A small image classifier, trained from scratch: 21.4 epochs.
Rows from block 26 of a small image classifier, named by matrix and row number. Each number is 128 + 32 x the weight over its row's rms, rounded and kept within 0 to 255. All counts start at 0. After the name is the row's rms in percent of the matrix's.
Before each channel's rows are labels from the 100 images, of 14976, where the channel reaches its highest value: "colour at peak" is the nearest of a few named colours to the mean colour under the peak; "responds to" is what is common among them. Only what is clearly more common there than usual is listed. The data: microscope photos of single blood and bone marrow cells.
# conv1: bottleneck pointwise conv (model.blocks.28.conv1.weight, 128x512x1x1), inputs 208-259

colour at peak: grey
responds to: cell type: eosinophil; smear: peripheral blood
conv1.72 102 [161 147 192 131  45  90 136  75 138 200 153 162 160 132 120 133 157  94 166 139 110 146 137  65 138 116 175  88 161 108  77 115 184 179 118 111 118 157 152 134 111 188 112  97 164 139 134  82 137 112 121 153]

colour at peak: grey
responds to: smear: peripheral blood; cell type: eosinophil
conv1.125 101 [163 170 176 107  65 114 129  91 142 128 151 136 114  56 142  77 165 116 201 102  95 153 157  73 139  99 101  95 132 144 127 158 142 162 151  49 139 163 100  93  95 117 113 120 150  80  91 112 145 142 120 141]

colour at peak: purple
responds to: cell type: lymphocyte; smear: peripheral blood
conv1.10 097 [173 142  87 139 169 166 131  82 101 122 110 123 111 146 123  90 141 131 102 146 187 142 154 120 172 170 103  96 131 112 162 174  98  60 170 164 134 146 207 163 140 146 132 126 114 155 103  95 197 189 120 115]

colour at peak: blue
responds to: cell type: erythroblast
conv1.36 101 [111 143 141 108 144  53 157 115 142 161 106 133 141 137 115  94 134 100 183 107 145 112 128 160 143 171 168 117  63  84 140  96  49 155 150 131 133 139 182  84 169  78 153  66 123  77 178 163 148 138 128 105]

colour at peak: blue
responds to: cell type: plasma cell
conv1.3 099 [170 122  92 137 173 170  98  67 176 147 145 123 140 135 106  93 145 148 142 134 113  84 126 141 182 160 178  67 123 139 136 139  76 152 141 164 103 114 136 100 172 183 159  86 130  99 134 109 128 129 152 118]

colour at peak: purple
responds to: smear: peripheral blood; cell type: segmented neutrophil
conv1.96 102 [124 167 137 147 129 172 157  82 152 132 205 119 139  71  73  79  93 128 214 100 128 104  62 130 101 151 163 152 112 146 118  89 119 104 149 195 109 119 168 122 144 153 135 116 182  54 162 101  96  78 121 175]

colour at peak: purple
responds to: smear: peripheral blood; cell type: lymphocyte
conv1.121 096 [155 119 124 124  80 146 149 146 122  42 171 154 137 122 125 124  73  85 124 102 120 122 105 127  85 120 139 108 121 140 137 111 107 166 151 138 140 157 104 191 109 136 193 129 186 105  99  97  89 112  85 140]

colour at peak: grey
responds to: cell type: eosinophil; smear: peripheral blood
conv1.63 102 [174 134 144 188  66  96  97 103 149 186 129 145 144 123 202  87 134 109 141 123 101 132 122  72 108  63 110  93 141 162 120 176 193 163 155 131  98 159  88 111  95  88 118 121 146  99 121  79 110 162 141 226]

colour at peak: blue
responds to: cell type: plasma cell; cell type: promyelocyte
conv1.91 100 [ 88 104 198  98 125  84 109 177 167 116  82 106 128  91 154 121 184 119 176 169 108 127 134 106 136 168  77 154  85 114 137  93 103 168 127 155 160 102 136  31 108  98 162 125 130  78 112 149 189 155 112  84]

colour at peak: blue
responds to: cell type: promyelocyte
conv1.15 103 [150 124 202 160  56  64 132 117 156 150 157 172 143 122  20 100 156 100 187 133 156 117 112 112 152 116 155 161 123 106  86  91 105 183  60  84 139 115 175 110 107 129 157  81 140 122 164 137 142 128 129 205]

colour at peak: blue
responds to: cell type: lymphocyte
conv1.5 100 [ 75 147 149  92 119 117 123 132 120 115 154 159 127 120 194 113 115 110 157 124 154 126 149  42  61 184  86  91  85  90 144 143  64 136 154 150 154 180 157 142 105 160 177  93 132  95 123 109 108  96  55 165]

colour at peak: blue
responds to: cell type: plasma cell
conv1.55 100 [199  80 154 115 189 128  61 115  71 107 162 116  53  38 166 190  99  67 168 134  97 133 133 135 153 152  90 151  86 107 112  94 191 129 133  90 116  86  61 119 147  65 126 105 104  95  66 154 140 165 147  66]

colour at peak: blue
responds to: cell type: plasma cell
conv1.47 100 [153 136 115 144 180 101 117 107 170 173 144 114 193 149 117 155 165 124 120 134  87 138 135 131 154 162 107  77 107 117 123 112 132 162 164 100 155 134  55  86 109 136 152  85 146  92  45 164 165 142 146 110]

colour at peak: blue
responds to: cell type: plasma cell
conv1.11 096 [ 82  93 133 102 115 119 114 125 126 120 160 128 157 126 163 203  70 118 114  76 112 186 160 125  96 157 142 119 131  96 121 143 145 110 153 114 158 127 153 148 138  74 141 111 167 125 124 156 121 104  87  70]

colour at peak: blue; black
responds to: cell type: erythroblast
conv1.84 102 [137 166 129 133  35  71 112  66 132 149 114 134 125 120 122  90 177 103 159 104 102  90 129  54 168 103 106  53 145  98 100 133 142 141 158  74 121 156 127  99  86 142  97 113 115 106 128  67 141 151 118 170]

colour at peak: blue
responds to: cell type: erythroblast; cell type: plasma cell
conv1.69 098 [143 116 113 149 135 150 171  87  99 145 125 166 103  81 123 165 167 131 147 169 104 157  97 128 154 136 149 100 170 158 118 131 183 100 138 104  84 144 153 163 111 192 125 134 150  71 104 107 116 120  73 101]

colour at peak: blue
responds to: cell type: segmented neutrophil
conv1.101 101 [127 164 154 137 102 172  83 111 101 150 126 146 122 116  99 157 124 151 135 168  99 180 161 197 157 110 129 131 150 160 107 139 179 121 130  95 115 128 119 126  90 179 130 138  98 125  35 112 122 112 131 121]

colour at peak: purple
responds to: smear: peripheral blood; cell type: lymphocyte
conv1.71 098 [ 94 169 155 132 145 101 157 137 144 163  82 108 152 132 121 107 171 104 169 128 102  90  89 146 184 164  84 148 103  93 115 117 113 178 136 147 142 104 131  74 140 134 131  65 123 101 137 182 187 147 110 110]

colour at peak: blue; purple
responds to: smear: peripheral blood; cell type: lymphocyte
conv1.60 100 [123 153 131 136 140 132 108 123 159 136 118 106 130 111 106 197 110 115 102 151 101 102 155 140 158 124  68 114 108 118  91 126 181 151 130 119 109 101  84 165 110 179 154  63 172 106 141 159 165 137 146  78]

colour at peak: blue
responds to: cell type: erythroblast
conv1.68 099 [127 102  77 127 128 130 165  59 126 144 126 149  89 147 126 110 153 120 168 184 139 125 108 111 183 131 156 122 130 127 159 105 156 119 119 155  78 150 179 170 122 141  87 142 140 177 115  89 114  78 112  13]

colour at peak: grey
responds to: cell type: eosinophil; smear: peripheral blood
conv1.58 102 [132 110 176 113  90  93 116 105 179 136 149 122 143 160 120 124 171  67 179  98 120 118 157  69 165 124 144 109  98  83 103 122 151 166 147 128 167 171 144 101 125  85 157  94 151 151 102 132 125 112 117 115]

colour at peak: blue
responds to: cell type: plasma cell
conv1.73 099 [134 114 151 111 127 180 163 122  95  95 135 126 119  85 128  97 124 104 187 181 125 145 140 118 120 124 123 112 110 132 115 122 122 132 146 176 169 108 165 145 173 124 170 127 132  80 141 154 144 104  60 184]

colour at peak: blue
responds to: cell type: erythroblast
conv1.2 099 [117 155  61 130 127  82 181  63 105 168 123 169 131  56 126 133 141 156 151 138  89  92  95  76 133 181 138 116 171 153 126 167 160  98 155  79  83 151 141 160 120 171  52 152  91 118 136  99 128 122 114  97]

colour at peak: grey
responds to: cell type: eosinophil; smear: peripheral blood
conv1.112 102 [145 166 113 112  60 101 162  56 137 173 131 140 138 138 139  28 153 131 156 113 163 149 128 108 120 144 163  79 172 148 116 115  61 152 184 176 118 180 180 144 113 181 152 169 149 105 147  99 125 149  99  87]

colour at peak: grey; purple
responds to: cell type: eosinophil; smear: peripheral blood
conv1.98 100 [164 113 185 129  74  90 120 129 158 181 157 169 143 111 149 149 129 109 144 189 156 161 158 104 160 111  43 115 141 155  95 171 168 176 130  92 140 162 140 112 122 131 150 103 167 130  92 110 193 129 148 106]

colour at peak: purple
responds to: cell type: segmented neutrophil; smear: peripheral blood
conv1.0 102 [153  93 127 162 173  90 140  96 116 127 157 135 122  41 168 106 104 105  98  54  54  80 106  92 167 166 123 116  92 114  84 146 123 108 155 159  72 125 132 119 152 116 136  87 127 111 178 149 193 157  56 129]

colour at peak: blue
responds to: cell type: plasma cell
conv1.78 100 [172 172  81 139 161 113 112 135 165 101 124 108 160 163 130 112 124 142 173 156 110 108 120 154 187 146 167  91 124 127 118 117 119 116 112 144 145 138 168  96 152 155 138  87  82  90 151 154 146 156 143 144]

colour at peak: blue
responds to: cell type: lymphocyte
conv1.35 100 [ 87 157 141 133 106 107 127  87 166 140 142 171 150 181 179 117 141 114 123 163 169 122 149 115  87 136  79  97  65  81 166 187  73 143 149 138 153 197 145 140 120 129 132  75 106 126 115  97 100 102  90 192]

colour at peak: grey
responds to: cell type: eosinophil; smear: peripheral blood
conv1.6 101 [206 144 147 172  58  92 131 126 124 159 120 122 132 124 126  68 136  89 104 125 122 138 191  90 165  49  56  66 124 115 159 148 233 177 103 157 140 171  63 166 109  93 163 108 147  95 140  98 108 119 127 180]

colour at peak: blue; black
responds to: cell type: erythroblast
conv1.75 101 [103 106  90 118 131 145 122  72 112 169 141 171  90 158 103 156 146 114 159 146 150 171 126 138 193 116 169 139 136 119 113 109 145 130  58  92  84 143 143 124 115 160 105 160 173 157  87  99 159  91  61   0]

colour at peak: grey
responds to: cell type: eosinophil; smear: peripheral blood
conv1.8 101 [156 135 205 142  84  19 113  93 177 167 165 129 150 111 175 106 190 119 211 164 126 105 152 110 137 111  65 138 124 140 100 153 131 178 127 103 141 143 150  79 117 111 157 102 164 100 122 106 132 125 138 151]

colour at peak: blue
responds to: cell type: plasma cell
conv1.37 104 [141 146  79  45 175  87 159 119 154  49 130 155 126 168 139 104  87 121 105  85 117  59 139 120  86 168 165 130  83  63 193 125 102  58 126 136 140 138 134 158 131 148 106  97 125 113 131 121 130 112 126 162]

colour at peak: grey
responds to: cell type: eosinophil; smear: peripheral blood
conv1.83 104 [148 170 208 116  21  74 121 122 128 149 146 163 117  88 182 122 166  77 176 116 145 176 136  79 173  78 168  86 122  92 130 127 187 176 112 160 118 180 125 143  86 166 183  66 200  47 161  86 120 103 124 184]