config = dict(
    model='image classifier',
    dataset='microscope photos of single blood and bone marrow cells',
    train_examples=48542,
    crop_scale_min=0.5,
    arch='densenet',
    depths=[6, 12, 12],
    stem='single',
    lr=0.0011,
    beta2=0.99,
    batch_size=128,
    lr_schedule='cosine',
)
Rows from block 26 of a small image classifier, named by matrix and row number. Each number is 128 + 32 x the weight over its row's rms, rounded and kept within 0 to 255. All counts start at 0. Numbers have three digits each. After the name is the row's rms in percent of the matrix's.
Before each channel's rows are labels from the 100 images, of 14976, where the channel reaches its highest value: "top examples" is what is common among them. Only what is clearly more common there than usual is listed. The data: microscope photos of single blood and bone marrow cells.
# conv1: bottleneck pointwise conv (model.blocks.28.conv1.weight, 128x512x1x1), inputs 208-259

top examples: cell type: lymphocyte
conv1.92 099:181118077142159130176047123123120126130150091066134151133132154131142108143154135097124097173171106073172137099174181159121170112134103156128085162154113080

top examples: cell type: metamyelocyte
conv1.126 099:152178134093091126118144165148095065149167115144177133150143124130174131161120046128129081140145141218111076180149114093132123135123133131110163169161146072

top examples: cell type: band neutrophil; smear: peripheral blood
conv1.76 101:100110165149117062169114128152161127137078049064157126140119086079139108063191128094096119131085110156081143130117151170137122124089176125138127109135146169

top examples: cell type: plasma cell; cell type: eosinophil
conv1.109 098:151100207126167053091166105149145076109125164142198082155149140157117061183202084161126125108114126183167143119128127091141077154085166072091142108120078075

top examples: cell type: lymphocyte; smear: peripheral blood
conv1.44 098:176081107133197138152131164133122130146127163097124134111090095105141118177151142098088070133180109125135144106164079110141108129120160131179150196166080109

top examples: cell type: monocyte; smear: peripheral blood
conv1.4 099:153181150064069084104098158094151069107064179061135115160091108089124091149078086074129118124116140142128113164119134134131074151136138065107087129158154135

top examples: cell type: segmented neutrophil; smear: peripheral blood
conv1.111 099:111211133129088119151164088123064153136113142184102169113100142199117127142024149149190154088149175106127137139157114175076159153159142128126108125118119147

top examples: cell type: eosinophil; smear: peripheral blood
conv1.82 104:137088150108188108132157112150125115127125114053150070098139094084133111189172083137092101118136187146118125133081123073163090111106134063143145189178114026

top examples: cell type: segmented neutrophil
conv1.81 103:167070151096176133115114104158160122089123138106086088105135090076140114119153130142063139161095102120097117106103093102156096123075188150102125133112081123

top examples: cell type: band neutrophil; cell type: metamyelocyte
conv1.14 101:143173140142114145178082096124111133124144104112110126146167161100101123146124148106179137185158155095110129131148206203125154166155169139122096107140090140

top examples: cell type: segmented neutrophil; smear: peripheral blood; cell type: band neutrophil
conv1.97 102:107128134135110129138107122161128128122127090143101082143120142148160134105165159142075114117115130135077105113160122137158121132050216109135144088099089164

top examples: cell type: promyelocyte; smear: peripheral blood
conv1.90 096:147146125141153051160119121126121090155094123124188173147122085090107133179197148094113113073153164125110125104113149131134165118090102104077153182114142148

top examples: cell type: segmented neutrophil; cell type: band neutrophil; smear: peripheral blood
conv1.27 102:163062180126139122109102123176151112148161078104128116111163108092134146108163117156070141170095099147084115127124099102138102133071184140101119132146128122

top examples: cell type: segmented neutrophil
conv1.22 102:095128100152159133044139129089095107151152188119105103044131093136130112105087060129096147157168142117172164150151092114136093132124090156069157202152176083

top examples: cell type: erythroblast
conv1.53 099:155112136112151160144122163116083073138120163142150111129179138142139099170108075109114157131144145158106149158149160138132097162139143144132112040095126219

top examples: smear: peripheral blood; cell type: eosinophil
conv1.52 099:105083241163121125123158153127136141157072179178167102172156166172122127121109047165127138058153162167154119134147171122118114146085130137093148167110129157

top examples: cell type: plasma cell; cell type: promyelocyte
conv1.33 097:109093135120096140117107130092165129121098090170101137160029121173087127090120155118087120091117179110151144135079180115117121138138102131065097091095115025

top examples: cell type: lymphocyte; smear: peripheral blood
conv1.114 100:197166167148153172096114114153099110165139095157139084117147093177076196156153168180128109120134132171128079155110097097096183113133110139109124123097104161

top examples: cell type: promyelocyte
conv1.108 099:147112140150119138120125177159141051185195131157158118118205092119180156163168035151110102153133137177088117152143076123151124134113123150119174194158166070

top examples: cell type: eosinophil; smear: peripheral blood
conv1.115 100:145141207136030080128152149153131164165127137072117114099149107083146137078120121131102109145142145199093129158158067124129105183061197110167095138125151173

top examples: cell type: promyelocyte
conv1.50 097:155143119161173153127132161159139060134166141191170109183139084162113150192181068158120091132122161180152125163098109122113097140098113129111178180132137090

top examples: cell type: band neutrophil; cell type: plasma cell
conv1.74 101:143165151109179171114174112113147115097143164115106092164145129086196092151113084112123115207121115165164142152141083134156124184134160172129126121116082217

top examples: cell type: monocyte
conv1.9 097:098182084116101116147130133074104097142085166106118147154101104069093038083121087101184154090177110095204083114148081101088168081146078105078093142157148101

top examples: smear: peripheral blood; cell type: lymphocyte; cell type: myeloblast
conv1.66 105:142149146145045112178114153152152188147035107049143095171123128111125089122109143113138157155143147157126081117159142164076166117139124116128101110115131189

top examples: cell type: band neutrophil
conv1.94 099:098141159177114073104128125113113102146119094169088099135119167130131167064162135144119086146145158114078132141141151141159121141072180118141156100125069107

top examples: cell type: promyelocyte
conv1.31 098:156128112116192112171126114099139055142133109098174114147162090131105086223203093131119099140125137154162146138096136107142120121129099110127168206165122102

top examples: cell type: segmented neutrophil; smear: peripheral blood
conv1.105 102:130091142150149132092164131101098094124137174142096137037105149080135132102082087122073112144159156109102133097137058143108104135100143175085117146142148103

top examples: smear: peripheral blood
conv1.123 099:156159151126159084173119142145094066143119153138164046173130114103091119188194089144113063126091113165154146155075111086154104129098108070109171174175123065

top examples: cell type: eosinophil; smear: peripheral blood
conv1.107 102:132089137130162125102122112137103107109089111082103071091111176085134137141145132108131150132117131146105105108117125093152108132114172105143133176150091073

top examples: cell type: eosinophil; smear: peripheral blood
conv1.23 099:176131196151137038097115159162167094147161169121176154153129095105143145168172163063140117094149080166153115122131097077145160162109197104115137147134115158

top examples: smear: peripheral blood; cell type: segmented neutrophil
conv1.34 106:117113162116162184161094141157181128141131079104108126199093130119122109098146132133105172129107097080121155099132151131171066131180190171133126082093117137

top examples: cell type: lymphocyte; cell type: erythroblast
conv1.77 100:141091078181089117163105162105106153144132149099163114146178200149096160154130138125106068138161099084136153119123208148109141099100119112102118168147136089

top examples: smear: peripheral blood; cell type: segmented neutrophil
conv1.70 101:179131149079141172152105047083121138063077159084134135146186120115196104154177126128145120155142120110113110105141092129172152152155139115131102147098063136

top examples: cell type: plasma cell
conv1.30 100:156096132137155126099117133108147157145093118185074122093109123152132130134118107097065132077148120105136148096106068145148152122058104071096123127148164110

top examples: cell type: band neutrophil
conv1.65 099:146154128108104085119098118151128103146132115127147102142149083037167051160120066066149165162113195147077152101132093159094085122119156067169078072121126209

top examples: cell type: band neutrophil
conv1.56 099:082211128073040084143132135154114069179123117092164127162174090083135136070109087118117083126108122181087096165128138140139107143127139112125122134167109184

top examples: cell type: eosinophil; smear: peripheral blood
conv1.102 097:181108132153135110130092140182200084198178100135163146104161074115180137137186139116074126143110127192131113094145077122114092115092124116134145174144132106

top examples: cell type: segmented neutrophil; smear: peripheral blood
conv1.61 100:125147125157070140129121133152103129155164059128142105085113119191168108148041099091114116131127141178115134124162095113092130134106145120110057129151127143

top examples: cell type: band neutrophil
conv1.45 099:133195117127079110122110125056118141148141132108123094109059150134108098124137155082098069148153169107152105107137122126165170129114158070157116088117098148

top examples: cell type: band neutrophil
conv1.119 103:098159136145066068182098119129141151123087096126103050088088151147103130093142160116108097157086190153071148145165172176094161159048200078135099079123102126

top examples: cell type: band neutrophil
conv1.100 100:091109151125067134156090123126116141130128133146118116163117116119102073078122131020151181105093123154168141107111116135134083175160184136124101087108091151

top examples: smear: peripheral blood; cell type: lymphocyte
conv1.1 095:143094058157106099190093156106149176132151131108157131099108177112125155137111134154143081153135126073138193159139163186096173117122145109104114151175107115

top examples: cell type: band neutrophil; smear: peripheral blood
conv1.7 095:117165139123068107142102125083148145100085162057083149190110132100096104058121129028150214136138164129150126099162117161109136168158205095102100094121134198

top examples: cell type: segmented neutrophil; smear: peripheral blood; cell type: band neutrophil
conv1.64 099:124082164157115078137097114140170128127134109088117107113155117075117153117172138141059102163097045152103088124117137129137081094031171124129136109118125151

top examples: cell type: band neutrophil
conv1.59 101:118178130104045096131093175112131088149090112083170150180128067112144080086117099099132099117124122157089087155127138145108116132128151096109110134152139158

top examples: cell type: band neutrophil; cell type: segmented neutrophil
conv1.40 100:111067169118159141118119126156130111116136108118089083080155128133154179083129138136085137153121147131088106120111098103165101138049172118099128084112077129