config.yaml
model: "image classifier"
train_examples: 48542
image_size: 32
cutout: 0.25
num_classes: [17, 2]
activation: "prelu"
kernel_size: 3
stem: "single"
loss: "cross_entropy"
lr: 0.0011
beta2: 0.99
batch_size: 128
epochs: 21.4
final_lr_fraction: 0.05
Rows from block 11 of a small image classifier, named by matrix and row number. Each number is 128 + 32 x the weight over its row's rms, rounded and kept within 0 to 255. All counts start at 0. Numbers have three digits each.
After each channel's rows are labels from the 100 images, of 14976, where the channel reaches its highest value: "responds to" is what is common among them; "patch colour" is the nearest of a few named colours to the mean colour under the peak. Only what is clearly more common there than usual is listed. The data: microscope photos of single blood and bone marrow cells.
# conv1: bottleneck pointwise conv (model.blocks.12.conv1.weight, 128x288x1x1), inputs 96-191

conv1.93:120116093114161136061076166157029202134200157151124109095050140124129138111091157125122172132135100184124135121079138133149093122085116143092165143167153153094112132112125129131118117147122139129147138083149076091104130122063154111098099109140177119114060163133150177098133106171124137190
responds to: cell type: eosinophil
patch colour: purple

conv1.86:087122092181144172157126185165145087091140115174138099085150066113089093102101176049157068115140124102179062122119131120099122135126085113173111107119072128150139118109075169062126125144127138117117163133087090197099127101120113134106149132119061120069144119110112165100137129146129141152
responds to: cell type: segmented neutrophil
patch colour: pink

conv1.18:141174156175138175119138092136090089138104124117131072106077096107119173138127133153180068086194082064087082085152091118105172121158082076110106160091147084109114116119149103089113174075030099136141110136125159085070062126094073125152130138120105147099149119158152119178174112151114098099
responds to: cell type: artefact; cell type: blast
patch colour: purple; blue

conv1.0:129126156086047125114120129079160119128154128102160158131111155075137089138180091124121107106093055112159088145127086107096061086135076186158125137102105171073139180140089128129133187189138183071061068171179141153090091143087082165062147045091078073141146145102089170169152145091158192192
responds to: smear: peripheral blood; cell type: lymphocyte
patch colour: purple; blue

conv1.63:083073159050120138157125181143129155122163130151122133167149163146123131114158079150094125049087096148102164117171091165101160092115156185143140099195136156188145119154091127144133092163137155098152161138161131110210139130177114134159153124130121114149108122131082105138096137107169125162
responds to: cell type: eosinophil
patch colour: purple

conv1.124:150132118149110118128107166076145183100149117130138156074113150080108100103108158141180156128102169152123177097075108092124109171126164120064115082064145122142143119090110085124184159071147164096161072130060132108140123106136142159150091158133169136121172080114173128129167121089141064107
responds to: cell type: eosinophil
patch colour: purple

conv1.73:091099147067128166098026161096082181112199131183126169030073132097157118183147184136150161106142100161127136143114120063148123113092119132120091157108156134107114088130136125126105115104098099129113154101155137152105108118098136092093115104138107096146130155163140174127135103122130150165
responds to: cell type: eosinophil
patch colour: purple

conv1.14:105138170107110140111108208083158160090115124082141160088158125119153114080143139124073177144107120181160095113097133121142080124034147121136114129133144129145102091157114127130152097121181139071130088143109117088135088115156142178134145112164115138135158114137112131176141110123149145105
responds to: cell type: eosinophil; smear: peripheral blood
patch colour: grey; purple

conv1.94:091112167095149186147109099099141146111082165123113223130136098121159127128116109152134178127181097083081107123124170107086123118152110112123110175168126110119140141169147116088146112111078149107106124122106127107100086191115031118127147127108129089085058143147085140166167094126114118130
responds to: smear: peripheral blood; cell type: lymphocyte
patch colour: purple; blue

conv1.102:156114119152174102049113078213102189149153170136117128151113096160097112167054118080124141110085137080123148140147104103106129164115096161122100117135102092171156129104135081096175097086155099092168104173150090112104083105133090153097120133145139106127136120083137151098142122109162114113
responds to: cell type: erythroblast
patch colour: grey

conv1.91:084202127142209096151163114120070118088131154137120121161128118150078075128162142131141025133141147110089068108072105133103120149090144089153102156123083079076085132129113127074117127104144129109158174152128129152098159103099127103127124139095098167151207106136170097122127106096099140167
responds to: cell type: segmented neutrophil
patch colour: grey

conv1.20:122156135109122112073089103145084124197139150125125148118123163133131181179078070087107133161072150113160103072150145089069102120154098194131050118153110104144126134128109102123110094153141138121128097168164101146129100118122068180145105082122118089099149161104140188114135119113111161147
responds to: cell type: erythroblast
patch colour: purple

conv1.70:154132113162076117095097068159075137077123146098088154040071104142124156107089148143133108159111092087057128106120124133066156149141124098093130128130109095151156147130097136136107151094095146139145087139139151092105046111042085131115140136171148181115137131124138175137127135116148162177
responds to: smear: peripheral blood
patch colour: blue

conv1.68:100165130122145163136170099123059068125075128165141051127073089145121126133110132110134094103161113151088175120137129085128160106076155124090071147133175172101146144094132127070093156068102107106136084083089169137177093163093116106109132137134078155076070122101173122105128143091115085145
responds to: cell type: segmented neutrophil
patch colour: purple

conv1.125:149104099106117140104142162146158156106117148106104114111115156122115086184110133100157161124108061099162122078149145118054120104129080120132062147124059160056180178093155119048126172122087118166106147147109144157057111101104162125087105082103111056122141117114136158082145142186134190184
responds to: cell type: promyelocyte
patch colour: purple; blue

conv1.35:095072057134086137118161088116104087118164167128146090048115099144113137071107160076090144123127083122098094138140132112072130114069116150171118128119063149124151151138091128116094124095124144050111107173133153091088057129056081138066169128135133105056083115135118141131133167106156163186
responds to: cell type: promyelocyte
patch colour: purple

conv1.116:151111129102141114120074192046182153130183127110122177040134155112143108097140173101112155141095169190119151139094099072158084153034133136108105131141174175140097079078039138131137123091158141104145135149155098118145099112133122156120100133154124143163175147137183142126118127073133105091
responds to: cell type: eosinophil
patch colour: purple

conv1.29:179064094097095135129109150110135130134160155114097143123124133055133117108102156129142136089144151133165113159180096073138104118151115101176137152094149132085162125148165111033109177090053102176122140106150135169097130107100134106087130126077101105149118191116090127093124138179097166147
responds to: cell type: band neutrophil
patch colour: purple

conv1.119:112157119165118166160106115142181073109121127108126130103186162138128118124154113136094096143135122110144138189119163126094092127165167103156130155142155118085085115137134124130114098130139128154171147134129147124121173097112118135162138118123122087144130140097182094081117136220139159162
responds to: cell type: segmented neutrophil; smear: peripheral blood
patch colour: blue

conv1.32:122154167099168071153146203136137122109121122096153154185104117177126110107175150114108139118083139149115150143106171130108129147104126092061118115061147124128101075154106144136199104164100102127095112130114114120160089091164114122139124135132128064116191091103065148125117130182101128048
responds to: cell type: segmented neutrophil; smear: peripheral blood
patch colour: purple

conv1.96:138119201092149113183094100116157130131167067092176144198148125129114108202114184137132133112171108142111083174150089107064144119157154165183141105084132172074165173119114143143181183143132147146142096160143144101097079159154102185014160138132105063086126118152075154090136127113121119096
responds to: cell type: segmented neutrophil
patch colour: purple

conv1.47:144142125113163130105077092053119167134128120180156122126097024058140133141110124154153154100111172143067198136079175110175168158160159123116087096078160114077120127139134083115120152070112189131148157101155134105154149091119117123102125179141132160166136057112176113099119119114108082073
responds to: cell type: band neutrophil
patch colour: purple

conv1.108:120119176109111105158042188033111184125150112149136170066116113058154073084130118123153194137078146159141170062115094068062127169100132136094136087073135149132139144098119079100178103081147155127139115115080151125152116076168145195159124112154138075129126148082129140114142074122139085144
responds to: cell type: eosinophil
patch colour: purple

conv1.89:144156146134138122113120127096163145111114074152173102135133118097197176141129113135131155093148171131082167107132125113201149133066158080090142158078169117137116117167160150117108151137111054075152152102102127138195090119148172135088127134075195185151150100115199176118099139129058072172
responds to: cell type: erythroblast
patch colour: purple

conv1.76:145076082113129080138127107140069202149153102154083151114084125157110097179112055142153180115089099146068102125165159143073194151137148141123164080175164127172123147082053152131136137107134119085128124121124125064155129123126125139106116148122133107180125101090123138156135116079161143167
responds to: cell type: promyelocyte
patch colour: purple

conv1.28:160112161105107129092097150109159195056172149112132175109072154130111083164170153113110146140125142178135104090064144077113166093095115074113108135093140139140107087085135116122178105102152084141195096115183150085116096164128132127147112108137129063086187084135138159124124094151122160076
responds to: smear: peripheral blood; cell type: eosinophil
patch colour: grey; purple

conv1.57:134145102194206102134124126103181140083102108061137145145162148118174162121160120180130068118141167149098063214091131140092085137101151081110128153160096108123129128123130109105114108080055135170103121125103164152097096089141109119126162148177140144181170124095170142124086140156109113128
responds to: cell type: segmented neutrophil
patch colour: blue

conv1.50:105115179116162117126113142149171131151135134148155096181121115134146135127152143131103135108149126124076187110105161120091124136135161144131101069095124094113136168079098125152111135109163146098145079098111172080164100129155185118170131131073151156095209097145177082117108116072136082090
responds to: cell type: band neutrophil
patch colour: purple; blue

conv1.1:164128132171123148104116149073104176128102099129106144050095134100142141124107152156115188125133130155101142138097093106204069147095135088112180170124102157107058070099139134116114171134116092128173155063118114130076092137055173120116084150124157133160128163125206228117132074198073103152
responds to: cell type: erythroblast
patch colour: purple

conv1.81:152103152116126157141142218108139183096150139153062153101136136136107104138106067128066144164123130193053151123105113141149156101179111103094124156112191138186088133085132089114189127151141166122116102104153078080161072108082101145096166156117093106072089147111148160196135094082104136114
responds to: cell type: eosinophil; smear: peripheral blood
patch colour: purple

conv1.19:099140140162169137050139142092032158059161132116099137107098126084126126164076165127159119061158084118149181052100118105126116154172131112098141176104100155127135143163179145142124175108154165116144194092125152186123130081090138161123146130139107113094118172118176154057079066145092179146
responds to: cell type: segmented neutrophil
patch colour: purple

conv1.60:133159112168090127159078125084183150094126119088151154094162134137120113152134090132172099146073094119143119112179150102092114132101092193164110131171104139083173185144098100129174104129126159074114107208147181117136125128085146140119150112172182116096111121106136147162119157122154154141
responds to: cell type: erythroblast
patch colour: purple; blue

conv1.37:125134102172143094083163115162110144130160172109081194089115155158098103177117142116109140150112126161074102115118150085137137063138152129137101134141099084189112128122089087116190066145145139065103115144091139143162119090140148192113099145160118147142116083086136130122158119138168102117
responds to: smear: peripheral blood
patch colour: pink

conv1.114:113116178139138084131034139094113159164198086112115143145148168088116095165127142102101126105154126136118161122096089115113115191135135184146065124099113168128152138178123107114143121095177132116191095126135173124124155151210118187160119168144093106151160061132145088107113117071134100069
responds to: smear: peripheral blood; cell type: eosinophil
patch colour: purple

conv1.7:130112164068083197159136129075165042150081106176175099163176060129166106151161194134135168124084129138093144103084160091156182148114080084146096175113112116143162131100093066082101173114109141158147102174159120090126107146133114148128140153155102126115102104141122146136112076105108148107
responds to: cell type: artefact
patch colour: purple

conv1.103:121100179141191153174128161093139063121112055129082107087129109090178111141153177145163074145174130120107177112063080143082158156125129098100082087073081121121122149141153158156109079110179155126107108123087119160171111114166092108100150092118091166151117103094165076113083121135094127101
responds to: cell type: segmented neutrophil
patch colour: purple